Rows from block 5 of the image encoder of a small model that answers yes/no questions on an image's attributes, named by matrix and row number. Rows with one number within an expert belong to one neuron, the router's apart. Each number is 500 + 40 x the weight over its row's rms, rounded and kept within 0 to 999. All counts start at 0. Numbers have three digits each.
Before each expert's rows are labels from the 100 images, of 14848, where the router gives the expert most weight on average: "strongest on" is what is common among them. Only what is clearly more common there than usual is listed. The data: photos with spoken descriptions (Open Images, Localized Narratives).
# router: router (encoder.blocks.5.mlp.router.weight, 8x128), inputs 0-127
# gate: expert gate (encoder.blocks.5.mlp.gate, 8x128x128), inputs 0-127
# up: expert up (encoder.blocks.5.mlp.up, 8x128x128), inputs 0-127
# down: expert down (encoder.blocks.5.mlp.down, 8x128x128, transposed), outputs 0-127

# expert 3
strongest on: text has "white"; text has "black"
router.3:509543526469512509519474527464536471497435499522560576555501534461500456484498512528525460561522534493519535539620507530500543497494488377443487529524432475531558519537491494482507429505490556483454504536541544479419470411467567515495542532535519504433522441499494531551500545526473470514441495435468533540485573438480539546526541467484491455487494563433502497466516442499431429515477
gate.0:489455543493538464522514545470515491511460513524508523487492448423500442545473494497489534433491477406541436534430506496482532474499490525487528484580533526482529468579548482420533493463547512476552554580508520475483494484520424519526496504554531575570501566595403459496540467554506443468525518437466576490482450544506464520502557462469512484472554482547512548460536472490504545452447
up.0:493513503507566504531421533501575543534495454461593448496499487482458521487425482511539463531469544456527439529515551482538532518571457477531511538491544527467489476477472468440496515551504511454541440512545510542499561456475452511468510522561507453450521480579499519485559566510477502509504502395507522422510490519559412406484493430498484444509521504411519476498557480529426456489540
down.0:468515496456570479441452515557487461542529538471549516497528487556505506447464551567491511517585580476549554527531521518433522532518477451526499494441487463501435515457478565501524563538530571498475468466548454531463518518502573458520471427544477500518478512470541386462487465439518474511444528492533577475496493485494479527547489498511556466440476510440415528429574495551470500540506
gate.1:506494510548531453521501502478491484557466552510552546537524425504513542487449529493556531427417499525453511465418499403465499527488434476493460457497514470563489520509549506446478490497557560527503539507552498478545501542549548478505478483492503548541470545529418451468498487476438561448477553493552523516545521604493491528575524515418575506492547451522415553500496529560517555507504
up.1:572502467498472492499502526499447497468509517553453464525538522402539498521497460457473547452501488489503409543498450454512459485417478560519522529493401564483560441528502494433490518491526476569437544562423577472492491521547437533464533545477482485482574469543526536513536480533467470556489500543533504541480548511503551477453515494579519505519456493527513544534430507411541441505452
down.1:537544460487497494531449507479513515480468451515537542505449497464418493477485469572578461446460386547469492515555474494485447505508519473442539475487456478476506487491517497526467383479504456503459496465535406521559458521539535522534500577507530571519591531522477507493487475569477499458454428481512514531551508511465515536378532565468461481456456549513523535441505500554499526489495
gate.2:486565532478527498556554512574511500442484451539496534516537514538482550518501519483467432563518519472469469532462529494446465509491508570490515500498513549449525454468434516501417485487494453503526544436492620501497529553464502562447539510525492436469536551481500559549499569435476578525508444492498440435495519464509502496451558484492468454527543479479521536558431553425578569497499
up.2:532499541577519471520544544536551513494490417520438563502532457475481510519511444380444529548535526551469493521511531507510505483516496451435482559496494536462510554425492539431479471460500498556394414544489492549493510495490482558542477444487573490486500510536428470527469452536476568435469485463479504550465517474512550562446511536450450553492521451539470515553479536513525509550518
down.2:500558536473487482590445456460483494506520494516472470489458510454486536529495448539500447487494504522552514564614515449445520574522429537589506466476515463455509542453431466491513503469500473528448537535476470439526454474560488531495516544466504490447514550487452539472515492553473489532452535381484581499451509454473523463579456505488538430539564527444554505506537488527495523447522
gate.3:481408473560459557505517492484492472484535481523492510542541439482523493562439588491482534491461600493496492490464551492483467579460555517427456445515564566512552446554495498511545467457521463462473543531507493476471505441543465555512488506477485486556530478441415552520519524547550554468473534506526565544496503500513463398522507493477496461520485476462534442550488572500538449420475
up.3:428473506518428532506560517533436510478578470411496477500570501487476514534437535440492592541508540456531442488479445540502535502500519539519456545381519521477481502523513500508525525459499535574467443556425544474505461439482473529445504535458477556464515450483477548538528538475474470556544458516482471505496512490513481460481515443473558488500512475492400548549457575529462480491438
down.3:492569522429560510472460480474467526514482532501554443577507457517513434483458520471530522530531479487575509498533558578463517517503472497555503403521586436560447509514485519526470478487526517511511496487527452479545566495516448535486496429522359565554555542543496476544519533506463496465505535475468523540522485481485448406510498464495557481563524490492542471457495459567519566475490
gate.4:477496542443455468514593474496511477503402532480501480449524456482473495453492439490534531474519404485530457500510447479527481469479587535491490533411529455473544570465571512459521527558531420512494494537445534517481518476481473523566465465516494424526496536525371505491454546536494503564499526542526484544476551499563500508435566544487484492515463459540473483458434501498564547504497
up.4:532443472459580542533501491500530513468402496460554562472539515485557481487472414527553511555522463506450541507482551514481510435524544587459496522462476444495494472459468508504515535553569500465428509592487592514449567446462488485485516478480544484533533524463469586546505554415561573561513484507471509545438568526498515436455476486544504504507530474506534500522478516499476490490504
down.4:492483502470494508524498438539545504479490524499586544490489509515468495468479504420490434483511533537551517488457511483548550498465480480595473467504491471517464509502450577517517504606513468489525417489475543441500533483503519524536485422509404463496473552496472554518483483499527460538469478424513526534456519401497433450509495450467505531626506509415436498544525509489431443557524
gate.5:456553474531473509536427474525489595589454499510480486473560461440483467515474544405454490503554575522461511518468537490488497576528484474499507468542500493523507524456493527495493504473450521542550562496528538497517440511529492487535564483471512476504480535485431574523507393468448500467452582498467481482437566570458450530490451560406457485517540461551438533502483532474541498486490
up.5:530560507574440555529498514545496475559513503507531487518515405532492512525462556471464506504539510470425502550492483467552451522518519486469468488447553504506506479484482497570430388452503502502466485481487554532601458499547512412476488502465466519514477504468478482523505536448489565401511562500508417541560536500411461452542486570474459544449529474511456506517474469508528514580526
down.5:520422549461463504482444507538540459505462468524535532496507520445483536516532502463464453438504543537488575511530485482467526518560460501501513531505529495529535595466495488528527581495407491460499520515463431523526503560479469442509487517484578432538449522502498406452498465452506438520484469534466515435554533438507539443580586536516470540466472569525586510506498482555465549515541
gate.6:439441450502463464522530504529477442523501520537430562517468450564503427508454530474487540482506468510406533423446541515540481540536448522501451509557527518447472519552577552541568502484482512487566494550457533467519418522504498469485409491502490545478487487495464452465526464521550466518480407610495500478504535446523515500478603474501503502562540503550469524471454446488519477490512
up.6:463450472475507540517586478579536492552518472498542504502464543638495568456457470458482450512502516476434480518486522528507442526481470517467429499503489542446474457474519577529530504583452463532476460501479461512486450577454424508480463475439455472527546490497509510513574495515468510461491452563534466410470538450545516475508454505465522535577517499426490480432470442510504513530525
down.6:473445499513479474463534489413502455462519554497507524523502495538477534509484450527455491544501439528596508417438454517459533561540484485556504488501524511451436495394490522550528504484446539496478490411458499545509505548433493481448426479546514479536465542550488465498519457472493529498459572533496548535456460466529469523485574527510496558499507589535495566537572532534523543521408
gate.7:526577446510456550508519588409540504497458472515420524461528492471382500495469527429492497525521510494466457501486515415499451502517441448489462422526499546476496570518488534486485409509506482558486542563503465530522415494569481525501557538466508482479439512500436523499459573494512555475474536468505499471530494511466484548536477570472479531492477572516446452532535469501507580521546
up.7:512494508537528506453537486507425471502496511525494494505518564489477503549523485454440460451512505477571454523540542531486436495459500532498558630450514464433409514439516500509420477505533477442472523462459534619545540500503531466515481477486509520508521476535500513500501515492481444453583517563562465488502494515496495462453556500459399578532524471477478527495468519422565531567543
down.7:485434440508431521502504451446484439545443465484505530473501474515543517508533483572500477447540442495473577571514451471555514526525473538538495493498553474442424454510489524546557440507529515532537496513456525489495507552492431504544499488555451551477510520450501484458464456564436443549456505459583565528492489426520537495513462511553526490526557570477553568470516540473564558528566

# expert 5
strongest on: text has "sky"
router.5:517481438545511532546550481539483505504507566428469508515492449480510562469496495532464524519479507485591575449532442555450493482423576490473531479535462442567537523585541500486502475442513526491544575481544559445530530477481501492490520502434535563500461471512468508499392562547448486532544524499557516513451545520518502494574420488490494460477538461531506532544435471443478523523438
gate.0:437476547448490469484492569581448499468560549571523535544499467483506496517403506481476534443479533482500552457495490470507448462537505539485503571480509560488537487505435540492528499516502508520522548428525535496446482553510536518445507505504522497394432484530521557551495485445553495471399495518579545521490486569535443497408511466479463491435488511491494543535577486585476467481490
up.0:426553499462525533513524525473485523442588565496528543532481497477502540469522479458561412516466515473512500551459468466499495456445433499498407498552457498487477481509447450493515419488497545510446533498541489450490508426513510527507543495536493526527477466533501495563388577477489538541489536438457511526490442559494533442542459463440514519508529504448573516546587460542553510455449
down.0:538495479516511497525423457511503469528424503557558520475509380483506521476493527532498447544461488555499534444482459547565453504473519543522537556531526552500477428548513499548430535463483501455541511502437495543479537483523531518573494560510477467485452475406521454489549363463516513526500423492517531471483487491464516525520499615504514524492515554471528557444441459481501509543516
gate.1:492434547512459507497541454545474568519446472510555519490502477499504492523481457516583549427541504496525482537507482496501438522505505495520574604517478523492519492531506486492556552524480536420504448429549404476502490418489461515575515449466547552503540471579511561502498510529447453519536505482484477501530504554558496508506421461502499521479509566551562523572513511576407556471483
up.1:516513507456493505504478486511550501538449543506489462494409482459503456484524555450495492557448520521515499563451507506486553604493595412465536450498556411599467531483568508489460453519492499559496527601445524517525494507454518498464520529481495480552491558450495460519439504492519513518452488517478479467564496502455515437549522570466490495534438434536485450429423514500533473517529
down.1:542531532536528531409516479532459440493539460514513478477441534481487534478454544470548550538494552603501466482573487432520495522405442532468445576502451455506560481525436468516492493467467535480516470504536509398482504527545553504541490545463380497447464534510483496492515424563476498447480531475539524523486471453500467508540516498498539497538528499445571498568555473504507527549485
gate.2:467484561503420527537481493522520454515566502533558496542488502554495481583520545521537511412493529474510541482450388529504488533500427496521469457498517595555432519517552487474502495472491591429458524507524427543483517464490555558461512453459478522421471469546525489555534454495535484525493480507485516495512496563503536477525473453504465482504533481533502436506525553508458389537414
up.2:562492420502552510488450492452442482502556579508473442497540520451536540523499531554547534563479609564508418436460528520512500491433506502536493495434525591555444565525485518507560471497453533520556524521510522507419493429544453481421534512519550484512486422507490473483531509513514463499482520490506465553533493469466508476495553411469503488445476475535431483442515528449496493476524
down.2:447518504434445445467554496534484533498480525577509501511472550477439526492492496478490503469537539510511480500474427487554376441509538458489506497469409472444585525485497530533524509511533461469460542513545592459484541550552510484568509475480583459537402514479446524500495467551526528489536474526467461511514512535522438521464558524498458408502430486498543535457547485553486567495501
gate.3:538522502490483491481552434495549576483499442567494415517440561567503488562489483485534486464515501553506494569483435509465481568433534426516505492514477522500488544564496448431465427512510504525458475512558462532517526516472509504487483466485532561505584527466489514468525454448478594451516528537477490402526452519516510403400472505429496512433472476485520517518519472465476463482538
up.3:497563533489545424534418527523487506574519436490514486471434460480469489501521485500522507499511536479503501541497527472491473513581507447549526562541495487475429453519552439508527408539529521469507436574584491522483515474553524567515509414560578505496524549462512553467502490520481477507473438527511576518497511585438498500571486545542538467532513403538476447506459508526498472445469
down.3:454466508560505497530509441482491507484506595428482546569519465535573525473559515524477448472493492466501502483592555418489439466518478533499499503422465605530485479523501447557526512541432508460531448503465496523571454491502493552549511519549500486512560459488530490480501479482553450523532514415490490425526555496488493456504510545552456462548571509464479570567442540478473530538463
gate.4:518508498505469493436432517507497473449575484510438540404498570497458513527534506444515549546576490494503498493503403426544401490515544528503477493537508528520458500459487522478532470522536460473569447500553540496455463584520508480472482553494589441465485475497504472480476548483461450489483473472451519505529471580599516513428526556480451485550452530508460498549520503432521562519476
up.4:470546500467522499500488542482501529537501429534575423478618521538512529510493435517497428463454465441493447538526545457534508521513471494511483470429545517470485475551503471518470424621546460482524483477399519509515487486492464615446474533537518512465542442538567495427487520526472512501502551523538499439554542494490450490427526510558505501524516581501505492498541503518484523473452
down.4:538544457527537513549484513525512495516480583493459533495446519515506453514506561449491469535469514544475523454533463470479443463540469463458448533568490498473560434546478521531523532527564500442545534478514537507469517500523473511486476589525435514552478394549478469374504403425563514510529457444530549471453541488489457466507425563454531537519527462521482500468470441471491490476492
gate.5:580454496466576510552455418481503502524503563531564488524499515526552556542516571454480460500505525493475530479440499530498528486516481539461500501518510459518462437503566455489543440499488600432512497543532473504545468467540507497483536496508525538491493479468402438501563452469558519466430460504507484580507514509510503416481511426526525498438523410461574490499420513449473461484555
up.5:490486456539501511522467485506473534480584460475506498513541522504544595556489469507524522531487578509470509502466439485564576471430381483488483467587509571551483440493518523520507488481481536548482454509591422482510442499626491532492519498475505504458418413514464557524505488459544498489476474569470459522433483540482564487502518492479489515462534511515456528493460532497479465443502
down.5:477507480464481524493466551505434455488481429524494542438487520477374437499451564493504581499555513534521516472575452545494460518529573463447541459511488481539521508434506493528462437483529476494529479506458507509513535520512503514551541500483555527479417552473506475559519462536514492480458505528440432546532502487468494568500457493429463500472520411540485514429544465537409571558471
gate.6:550514491501511578514518494476445525524573511537469472565474546469565500483492530452590502583485427473558398448462518524457486486486443460487534573556472505487460431539442534471454428583432531516447487518508390485505505501502532575483490487554499513511478457550487525557537523470520463504545480431504508516505510552471565552491518507500498510470523514473496476422528515500538513431482
up.6:514507429441490590504498524466493492517591515464551415558565485484502516479499517474567498520532483509518413451423589460487543498497458518468560529518467448505537448529505503439549504517494564489472524549485535434515436575490500509520504476484476576535475491505462507488474511459488465514481493457580516617475466501524458538475475468503563553512512507507525525419515524502503605551500
down.6:457501515433461544464511463494488499497483508483536566503428429548483424545452514505521492531516519517466474556493454522497540486472567479522515495484500471537483486487491567530528462543511501426463473481505464521507483477487547504548499481490516517435564505417572503497543503503487404586382519562529429538567424516467548528461513465468477483600512442539525526421420487487473493471484
gate.7:419468508422578513469491452483511502532500443535547490441477515497488563533467510583563500534458504490484480475423539542515478522514527474546478559442503454521440441461551539500468523562509470452527491437559511524489533555515555466506486477582477469501453518460573443478547384490523526527524498490491493455532440551563521397481511465489471454506440457449491511515514516509518498524568
up.7:536492493470528453467465495483552549398516522480469562557504494482461533433546514506501452545450479545482604468442448526533519476529494506463606470532480491544535426434486475485472469528463563605565478478487539447427478480446549475524556507548562440531529482516479508542508512488454515542448457543516459527544480502459529559477509507493481550492447452449470473490512438481479510528548
down.7:510477470522472499487550481519533509519565487539538448513535507569431504533546507527529507554490480412481559522565523463497495470520496449443457437528527511479492499549547521459429512515458506519565576538477502546442436593462512493557497528562499551462516509567541489455509426437412416437529507529453564489540515539453473456510569513529447483455465461534479564480488489518484527523539

# expert 2
strongest on: text has "sky"; text has "grass"
router.2:485538496523497530466501549535448488497449493474503554527465411447438463444498467504596476500492545560513508475480498465516548517452496464543506567489478507466561526539524564550489511499520450611511478464501407481509441561502440502514536512507497497548420535474511487483467536504522517463549522508506465538472465537538560475511497565472448406550521531485522415455478464543458600448544
gate.0:530516500448548513555568565591508462522492525512557519549517494560479470470476525509479492458420495495504515516511564583460527504459500491494513431448462511479450522505484523564463511529422503511477502486466500485487515526384508481427467435484569479520587444465462567501528505523538494508484458552524555459458581421511496471507511508515437469529451472447460497554473408517492431475502
up.0:523544498508522449492459477457461499433521473465528492466486577498487481512591441487509523497543508501502449504524516537545407471532513495546497504503480417525459498522483467488439459432550515512523534472544588567518589521502442478536429445542498523474490535608483443485460444502444423502580487555432515498524432508482468426436513520512476504543482483480478551519511530466535484452444
down.0:466535504428552455503475458510527470507482531460480505508522477447531592460494535521528502475401507516454512459530516471475492551444424526495484488478526512470544522480489498568505492564461522496509450442458531504565551474575465528494460510456474476428516492598547525514462543570486570519447570435439414472463538471479469518469532526485549522496493569487531438511552534525482415468557
gate.1:560418481464526494487514496454450461406534510505467495583507510490517509513518493661470491502561471475491479446444538517446546485512562591468515486501480503479510538522479492484523482506523509518535525479545459485470544543553478476409520554497550488432470541489513474458526515534553469498496459517472518556534534407551471465469586496545389447515486541491505486529483513488548479454501
up.1:470497506537479526540486450521523512546585491481528508415418448553510494516501446517521500446560407511540567570489486477562399442547470464456523581520552533529448479475511481510488448438435484477459449506509504566531446446447496448436471459477495470419473515446524520550513501498429481562451512515556511458514519519460566520484518530473492518475543551476518486509524457462493478524462
down.1:443500546500502501557533487461406585498502521527530468475418476469553508511485489460512542559533541459524462416496458506514447428476477536515510506516475568533489490491621487530481528440529555541473499533491513489489443506520529512581479421440446502481497503543476535557438493500494502470460520539462414519563540612474531481529434497465497513485548441499526504553531505478577486493487
gate.2:521431439442496509560598419565462512486505512488424466508533519494503490514496507499485478536450580490554513533536516501491505477525466527459513512490536536397542502536531522489525517517381490511518471490487486430529497518481417492487547537464528541557487481433469482418649507534460462498509472497504478549497440501531479510530518513524459459496619498490489495516460462478469499489557
up.2:451480464532474474556485514488538450511524501488462442533481478520496502534518573600475563492503517429474475464537460499488517465468462508512487415445481516577511540557523439498542479458505527450540522484563477554499501443567516479437477459535450426457465450530532492470442462567559434477512466443412579578454513449527520505524480484563501539499479528513530511478534503563453463521443
down.2:502551412612500566521474509482560506537455499424468468545520544512497449497511475406558440491440485520439506506569493481507445533519510490482501523507486543540461517600510503489531546487486492455547477571479475581529533481521468572533470498510464589476557484528530480417471452505490453528470507523483446466464453475438516459478466574525492511478507542517480442509539493411493449475514
gate.3:465528528545506443590578531525504523509439542473515472493563488451475484513515484551516493454457549460497418538484545560507522473528554586462476488494460498506490513473450463502510568464528407420507515486462466459534561498519456473491522480452531486542451494539492590420491478492490415462521511489532532551466518470522444533474512478503453461466479478493423462523460577601474503462559
up.3:516546498481473542497563556471484487494530546450426440541497448452517516536476497561464495509482548534484482529479495480518480508528567545551552550453494507419539546410455544470575493613512456497486517476557502481485562529554484461441498517506531546529445475463472509477395589434533554471517519493514544504454494455501514473464520483499511529440465517507552420531564569477491472534477
down.3:610535444479511451438469517525499474480531538471492490502573530447448525434513436535446553519538453509497521471481487533482520538565521502534474452452526481485509541503440467524509437475522531544542525448531544479522476541545462481424509502543486483469464462514518513483518448511491516447586490473519496570489447451464439560445525497504485575589526572441472590465525494489531576566518
gate.4:593523532517459567528499407423449504459528493455464530516439518529486587582484491484495545456481483499470513545444470477505481462532504521472508504453491521533539506480512522402504520549503536435539448503586515497446418484577571518514481516445476503405447506457454496479520458474483471506471547494489540501509512522505426494603555513425527512522527491447513453560468492483476507526502
up.4:533463463461515446571525527522522497484562514548529507483511575472513495523483410555428532501570471482466496509474529510490468534518485523537567494546524421511393477444523499537510488475447482459440468492454485474516546528557548451481482520490509455492513504502472463544503552552469527554526408457492498459558486443594623487435519467554482485473529555422531524515524527514473480462474
down.4:493535566604419534493529565551531539515500452525505491471465489469508395501469544457485495446585583435532490496493473454542444437476587469510491540459535490455456525488471469496489464462528419508518503491503505479490435536478447534508533537501547466519408566451516452488451468383537510427505519511538553491540435481522510515505485482477492513459512520573501485495480484484480502460503
gate.5:415481440582526527539489507546543526432595466503515526525545555546522579496637521580600474488511567496476559548518466532501433484480485501473477516553520496471521446512470485552478482510460482445523496470489504520465570436511514478504440541516531429511509468485547536478483502541504459555493456485466472529492455483463447523476507482603507494524551517521470549495512477509477493436458
up.5:364521500527492443487426425523433484453441533493520475478487498555470485522549502488465488497470508484524547449494444479503442462549511492531489484464504509540469522486432537479504490484465479461491462548539496501598448542466429463472508560569496549539452537438501511456563462510487460602454438459492529503597473481484428537502559515525486507538556504448483515523522444471542528507531
down.5:440564524511472505423554476484491526458442505547561531489459544490474558493487538429505546500549610509507477491525522445393528510463460462516522516502410523476542544467456489541560427540554537456530478519511493542472474528507474527518554502482459512528476496509514517534517475594491535506512480471529438525493636479486458534484497536550548501530453466477494521550434483470476495445423
gate.6:541452476491526489523445488541490432542486474465525543520569511568475559492556536543501469463463516522509565487561507506528405529528546418549466526466472487508544478444505502572575495487430446462513454468444489438502481520520496509466470492544547547532497477459558527436524484498495441530488380506555519522546513454379490506502444526513457509493535451494504488528396478497497477511521
up.6:527499472487491527494498508484482497522512547547520544491477460478517492462549492524459497508519480548467561436524500468537448504524572508573535594465518542498510499474514508570565476506528493525508449471520441456408436498415543464488518439617504546504489491429494513491450536459505512476506452490506543491496551510444541546561518542428390539489453461531479459516388443505509538524449
down.6:564556427509509481400437544509485519483506527490481451431532544499470529440567422575474513491607460466503499520476512557489562525549509430610513462488538438428480462455470494459503476535515517604513477494458489471529488490468545511470485443546535545480485437536578489506509446523468440526504461465458501468461476482538462517493518478512472519548510494492523487438544518503489561516473
gate.7:406533500527470541489510457528479495467426546553501532463553467512442565453492499452510475429545503486505469476486489511500433501545456492474468566458469470434473462460478542535484493507527475498498469515462523533542493574457468537550407540489461513558527583509464468499460589530442431507590500458560520496442430560531427496515465565480451545537533446487444541488507516517482509494486
up.7:538412584447481478526531496530479557536435504437522562491474469492484484497494517488446572464468509514476516518535510506453517537520535548443510481527440545461523556460517501569531568546495443461485455496497493482513552491476472496493511466445608439497551548468514559485491501520550558506465487498428470436448558444481543514530480488516441422505477486552544474525430483582437442440502
down.7:464482610447567453514533558549543425508516542491510562500461520467497455437518517509473581494520473517451478449528449542476495540517513472549537483506418445542482555430557514515515502534549511524546531470571465546464554460511552479521471486469460558430558521509531513480499481535479571473469427507513448486499521522481496529438452488470489507531417438550510502458533544540534424459462

# expert 4
strongest on: text has "grass"; text has "plants"
router.4:397527497499466509591456512546502433496511492512454553410485548489523485481546557463494493437471495423499414461516519439525409501482549460542491550481467539451535462531530582511545455448474568536542527413502550504471476492462535490481485491482408508487585438495463478485557538522501478541520476534525497452496508521510527544550525512554529504469525496449521460447570528528510497458506
gate.0:509498489480480519459476471448480497477491535459527426448508450498403564515448620514540502503522540535493447466512519482515510490456481467426439530518465541499497524515515542488434443487520457548535502554466424504504497448571489538556531561490424549549497482563496473475439520579599536468509551484486534513523499504464405467564501537488543509558543478469509485534484504564487542455454
up.0:479454489466513437499511504441532449475441504465588444433467522454500540482412530530481504540515459567496486424481514409539520505498434512520466546487506501487508516526483512555528495509463523502523593538528430488453422469586515558527549479500428481553502480549513500527495477560612486450520478454544502417465521570465498466555521551468514543558490540528507555496518519508537487518485
down.0:555494501535540532525461511521551508560481559476461512522584478489576519429491522529526496533529540440511500512455518485457549511517534434458514515411507540534459446641537517470476531433500533555570487537524462480467483438522467463501506498442499579505430532479505516475466496428427493553534489512548502461496492510475445522489484404493507540500551471592509509492493491497448533441550
gate.1:399538508527513480470474469487486543529520484499474498528522553567519543559504533486489465594501467487489472468527470492456501548459462565456480518503549467569449426461452506475478535471491561440481506544484462581535484509565506521494528471506462450450479517550493431524599370486463465572556505566454447507511430459567479490490562542500553530482491445520526529504502484469496514514528
up.1:496494462468534508572521426470471505540488513507472510573533575585518530534499555468523474556461558499465462511520518515506450487534464518445507449520524473491444504542492493430536525514460467443546465545540526552592478488587470497493504521447456534586413441487450514468523428499491451533505511553510476499506505501487427502448560543495593508440531455504496477581449521483551480556479
down.1:461506532468543537516492445520486531493522547536538446538499502524532483463555531432543535502568493526511473496440498563545441512428492446513539489459475420566434417533589444502455380476525546517485494478532547570486439447498488499562497476490462482464480446503503483548516488452496526517497509476527477496514505573505506503454430444476476478611564418480505519447531490514507485519466
gate.2:499496538532504562495459472510530459440491475570524523460539469456553475497494505549516493497461487546514472512531530465439516533508559508512486507394520469535485550450511466545487458508610539409375533508489513499475544486452516549468588495458445536462548557473551476473509495439469574458451465517481539503487577532490490543450490497585496583470449471533508482487486486463496472561519
up.2:481430492459483491429517513522506497530451466509437564464500500529456512514503503423527502479538489446464516545504485533567490557508514475472536480513441570509520521551514473487498553520465470556602436572525517537528579555519475476482433517487541449511474515443488577451570470546582477471481568516454488481553523474459478472539589507505536496534467520510515468502454406550530485415539
down.2:541527530548548565478505510556523499463569527531575461518470517449509569498542508501503454560474541498479458530493408513495568506508540453521482480469509501469504475503472432505458435501498563610453490449538501512497492427466500523488564496486603581532475525495509448502531484442486467510499501434501484535552487518509450540554480502546515519466466468492460476505422435434413580482445
gate.3:477508455509499530500452449499494510534480536503441520497480518518462471474540542430528592486389573412477477524481501451483490550505503448422503468586484524495547462567503552457531526521490446521599506502482452503518447501503449550573441471451452491583517468543481520566503453495463473537505494522476459431521522518465485535550488569489534471471495535561476408483539521485543472466494
up.3:485584490545511529537495497494520551527518441480490528414454588523477489499503522426518546479497517429522428482531577419534535561479497442494482498525511493503503418560455520431552473457493532538557532519523468486488529489510485509535453467487487442467580526605495506522518440458457481538583490505549513503485531486508476503549474540495551505433447490497585481505587541516480577485479
down.3:461556540399489519527499498492499492432509587536508434533534477521470421485496565556498489530478544477537510498507549537455501453424447510465530490480503451526532399519514457527517395557548495460479516432512507455495519476486498539482550504537470501569512444506490493472465544543536530519548542408485597486506527434490460450487438462529474549524485485409490528465546501528468470525518
gate.4:462439523508463409495568508504447489516446485533503546444516509528519443542428465453579491506504531575444579512482494509501489503560457522534503481543511529457489519496481540584460481559463531490379499507485591469460465503475540463536531515518484473542464498430494485551560436469476520562453439548494478484491515436543570490551524491442492510532564558514434555494484475493518513526481
up.4:470492519406525434479506545534462437459476455483499502482515470517470460516519476484533522424490505573487465559469469538505482441493488516505523537485477469542540554491472549515526524514458422509462487443482541499482506602523470404545531519505553488516520586518442471545560431458470497501494454510493529493551520480541524629443515516484459443568424444550496562471461437486464511512487
down.4:499534527482456528495548570503510496493507484480502514484538496450477487455549547522484535498608519425509477482486496550544503514448502433521587436523487499534491503498546498506531451500580557610563460498516483455459500454460497451559546472549476544489488451486482556470504487487429526437500565501503512482581518409523447484506487464501420489468457487557526527424431506511551541454571
gate.5:509441518469502400423494576494499464468550483513530484499471497482454509517459448427445556528479561457483432467510459473460568522553505518499481566552508527497518526466545491476528496463411439589529521489543520505505536486532492531576530494528488509530471437522552505472480502553522488508467487403480452509555425494599472479456579468436512469488545496525507527466470572500468517494436
up.5:525443578464443512513506484515494485469496492467549566584534473547489461506477477542535499430520504438474537542516473586538515521430564539498504509527536444455535513486514498502507505502487388541491504427403510528559514444515463508449447540553509510501519463467552514474441476426528486550445509597449440477465548474488499466553473497478479485551436500468508514514478479576484426467466
down.5:436491477444469519503561565480493436444494485498529516465507520509454478480510495440498440442493464509472518524454554487467397521454448498495551519528498503534557567538452443489456493481521453539470508551542544472443451534458487543596462569549444484473469483570410581542438515520476528511445579471547546510490492513435463502518506546483496503489505561490559466447533510503556527479545
gate.6:534511457499542586462513467516489495454597519521521516550526446517547495489533546586485496531530463524490549503494546500489556498463524462490569507498585441551481492404494472522428504461491534503501592505541442428548506487493541551537511450444557530459485477479532479467553441407467506512448525498555485490522485434475487516479535529581482490463505471513526529531489481422535576468563
up.6:429545442477445471520527596411551441507532444485490478496567490499492465497521570516457549546454517465458443529504508477565549508460452521503462557467536557412548504520530559543521424510506460525571577471518416454493516442478498569503522494512462547454485466526422522498487519553527490538447469479486502489536543402494523554506461545473503501454482524488498531530516479549508470465498
down.6:462522453464525600467577476491473438524527473468506612487416460571468515514489509442529513469550501482539457491568416504581487519516520546472481506522471473458512511408494553458572479477509512491502482568480495487489560523549471526468515533569527481473497544431528526471513514510498523471439518555524444529586553516479509494474548567487506575587483480472533511469448498532529471469483
gate.7:542498537516497515519516562595477486531487550539422398519447544467482487486507543499526493480431517523487521526526398438517465493542549456543423583552441523475555481533473547448492513434420555528553522489455556500512501528442493406541483524466538528516504513448490500475502532453479504443572455485474508582468482490425491518516535492538496496495424506492493446494519462494478537500547
up.7:497481505522543550544509514576556523541503543484508544505427514465475450442544537432492487481461477504485538463530465464526433494484506445557509470435447511483552478504443523489559483595394537547531513497509542458506428566457468423540543494552537499446493514456556504471500472520480519519474515526509524477455537491438553567564544515535542493557529513499536488551570420460569513506547
down.7:487508507461532507473490546487502479480489574541541486463496492523504462467536466456447471484543521487535493457543456562595520524469551447465561527468503381519520492429530449539517416503540492511447523491571470525458538457477524467494506410564495538533511576500494464613504493532451486466450504526513555504502494476531515466417509464452511540495476436486536558422540469460512524538573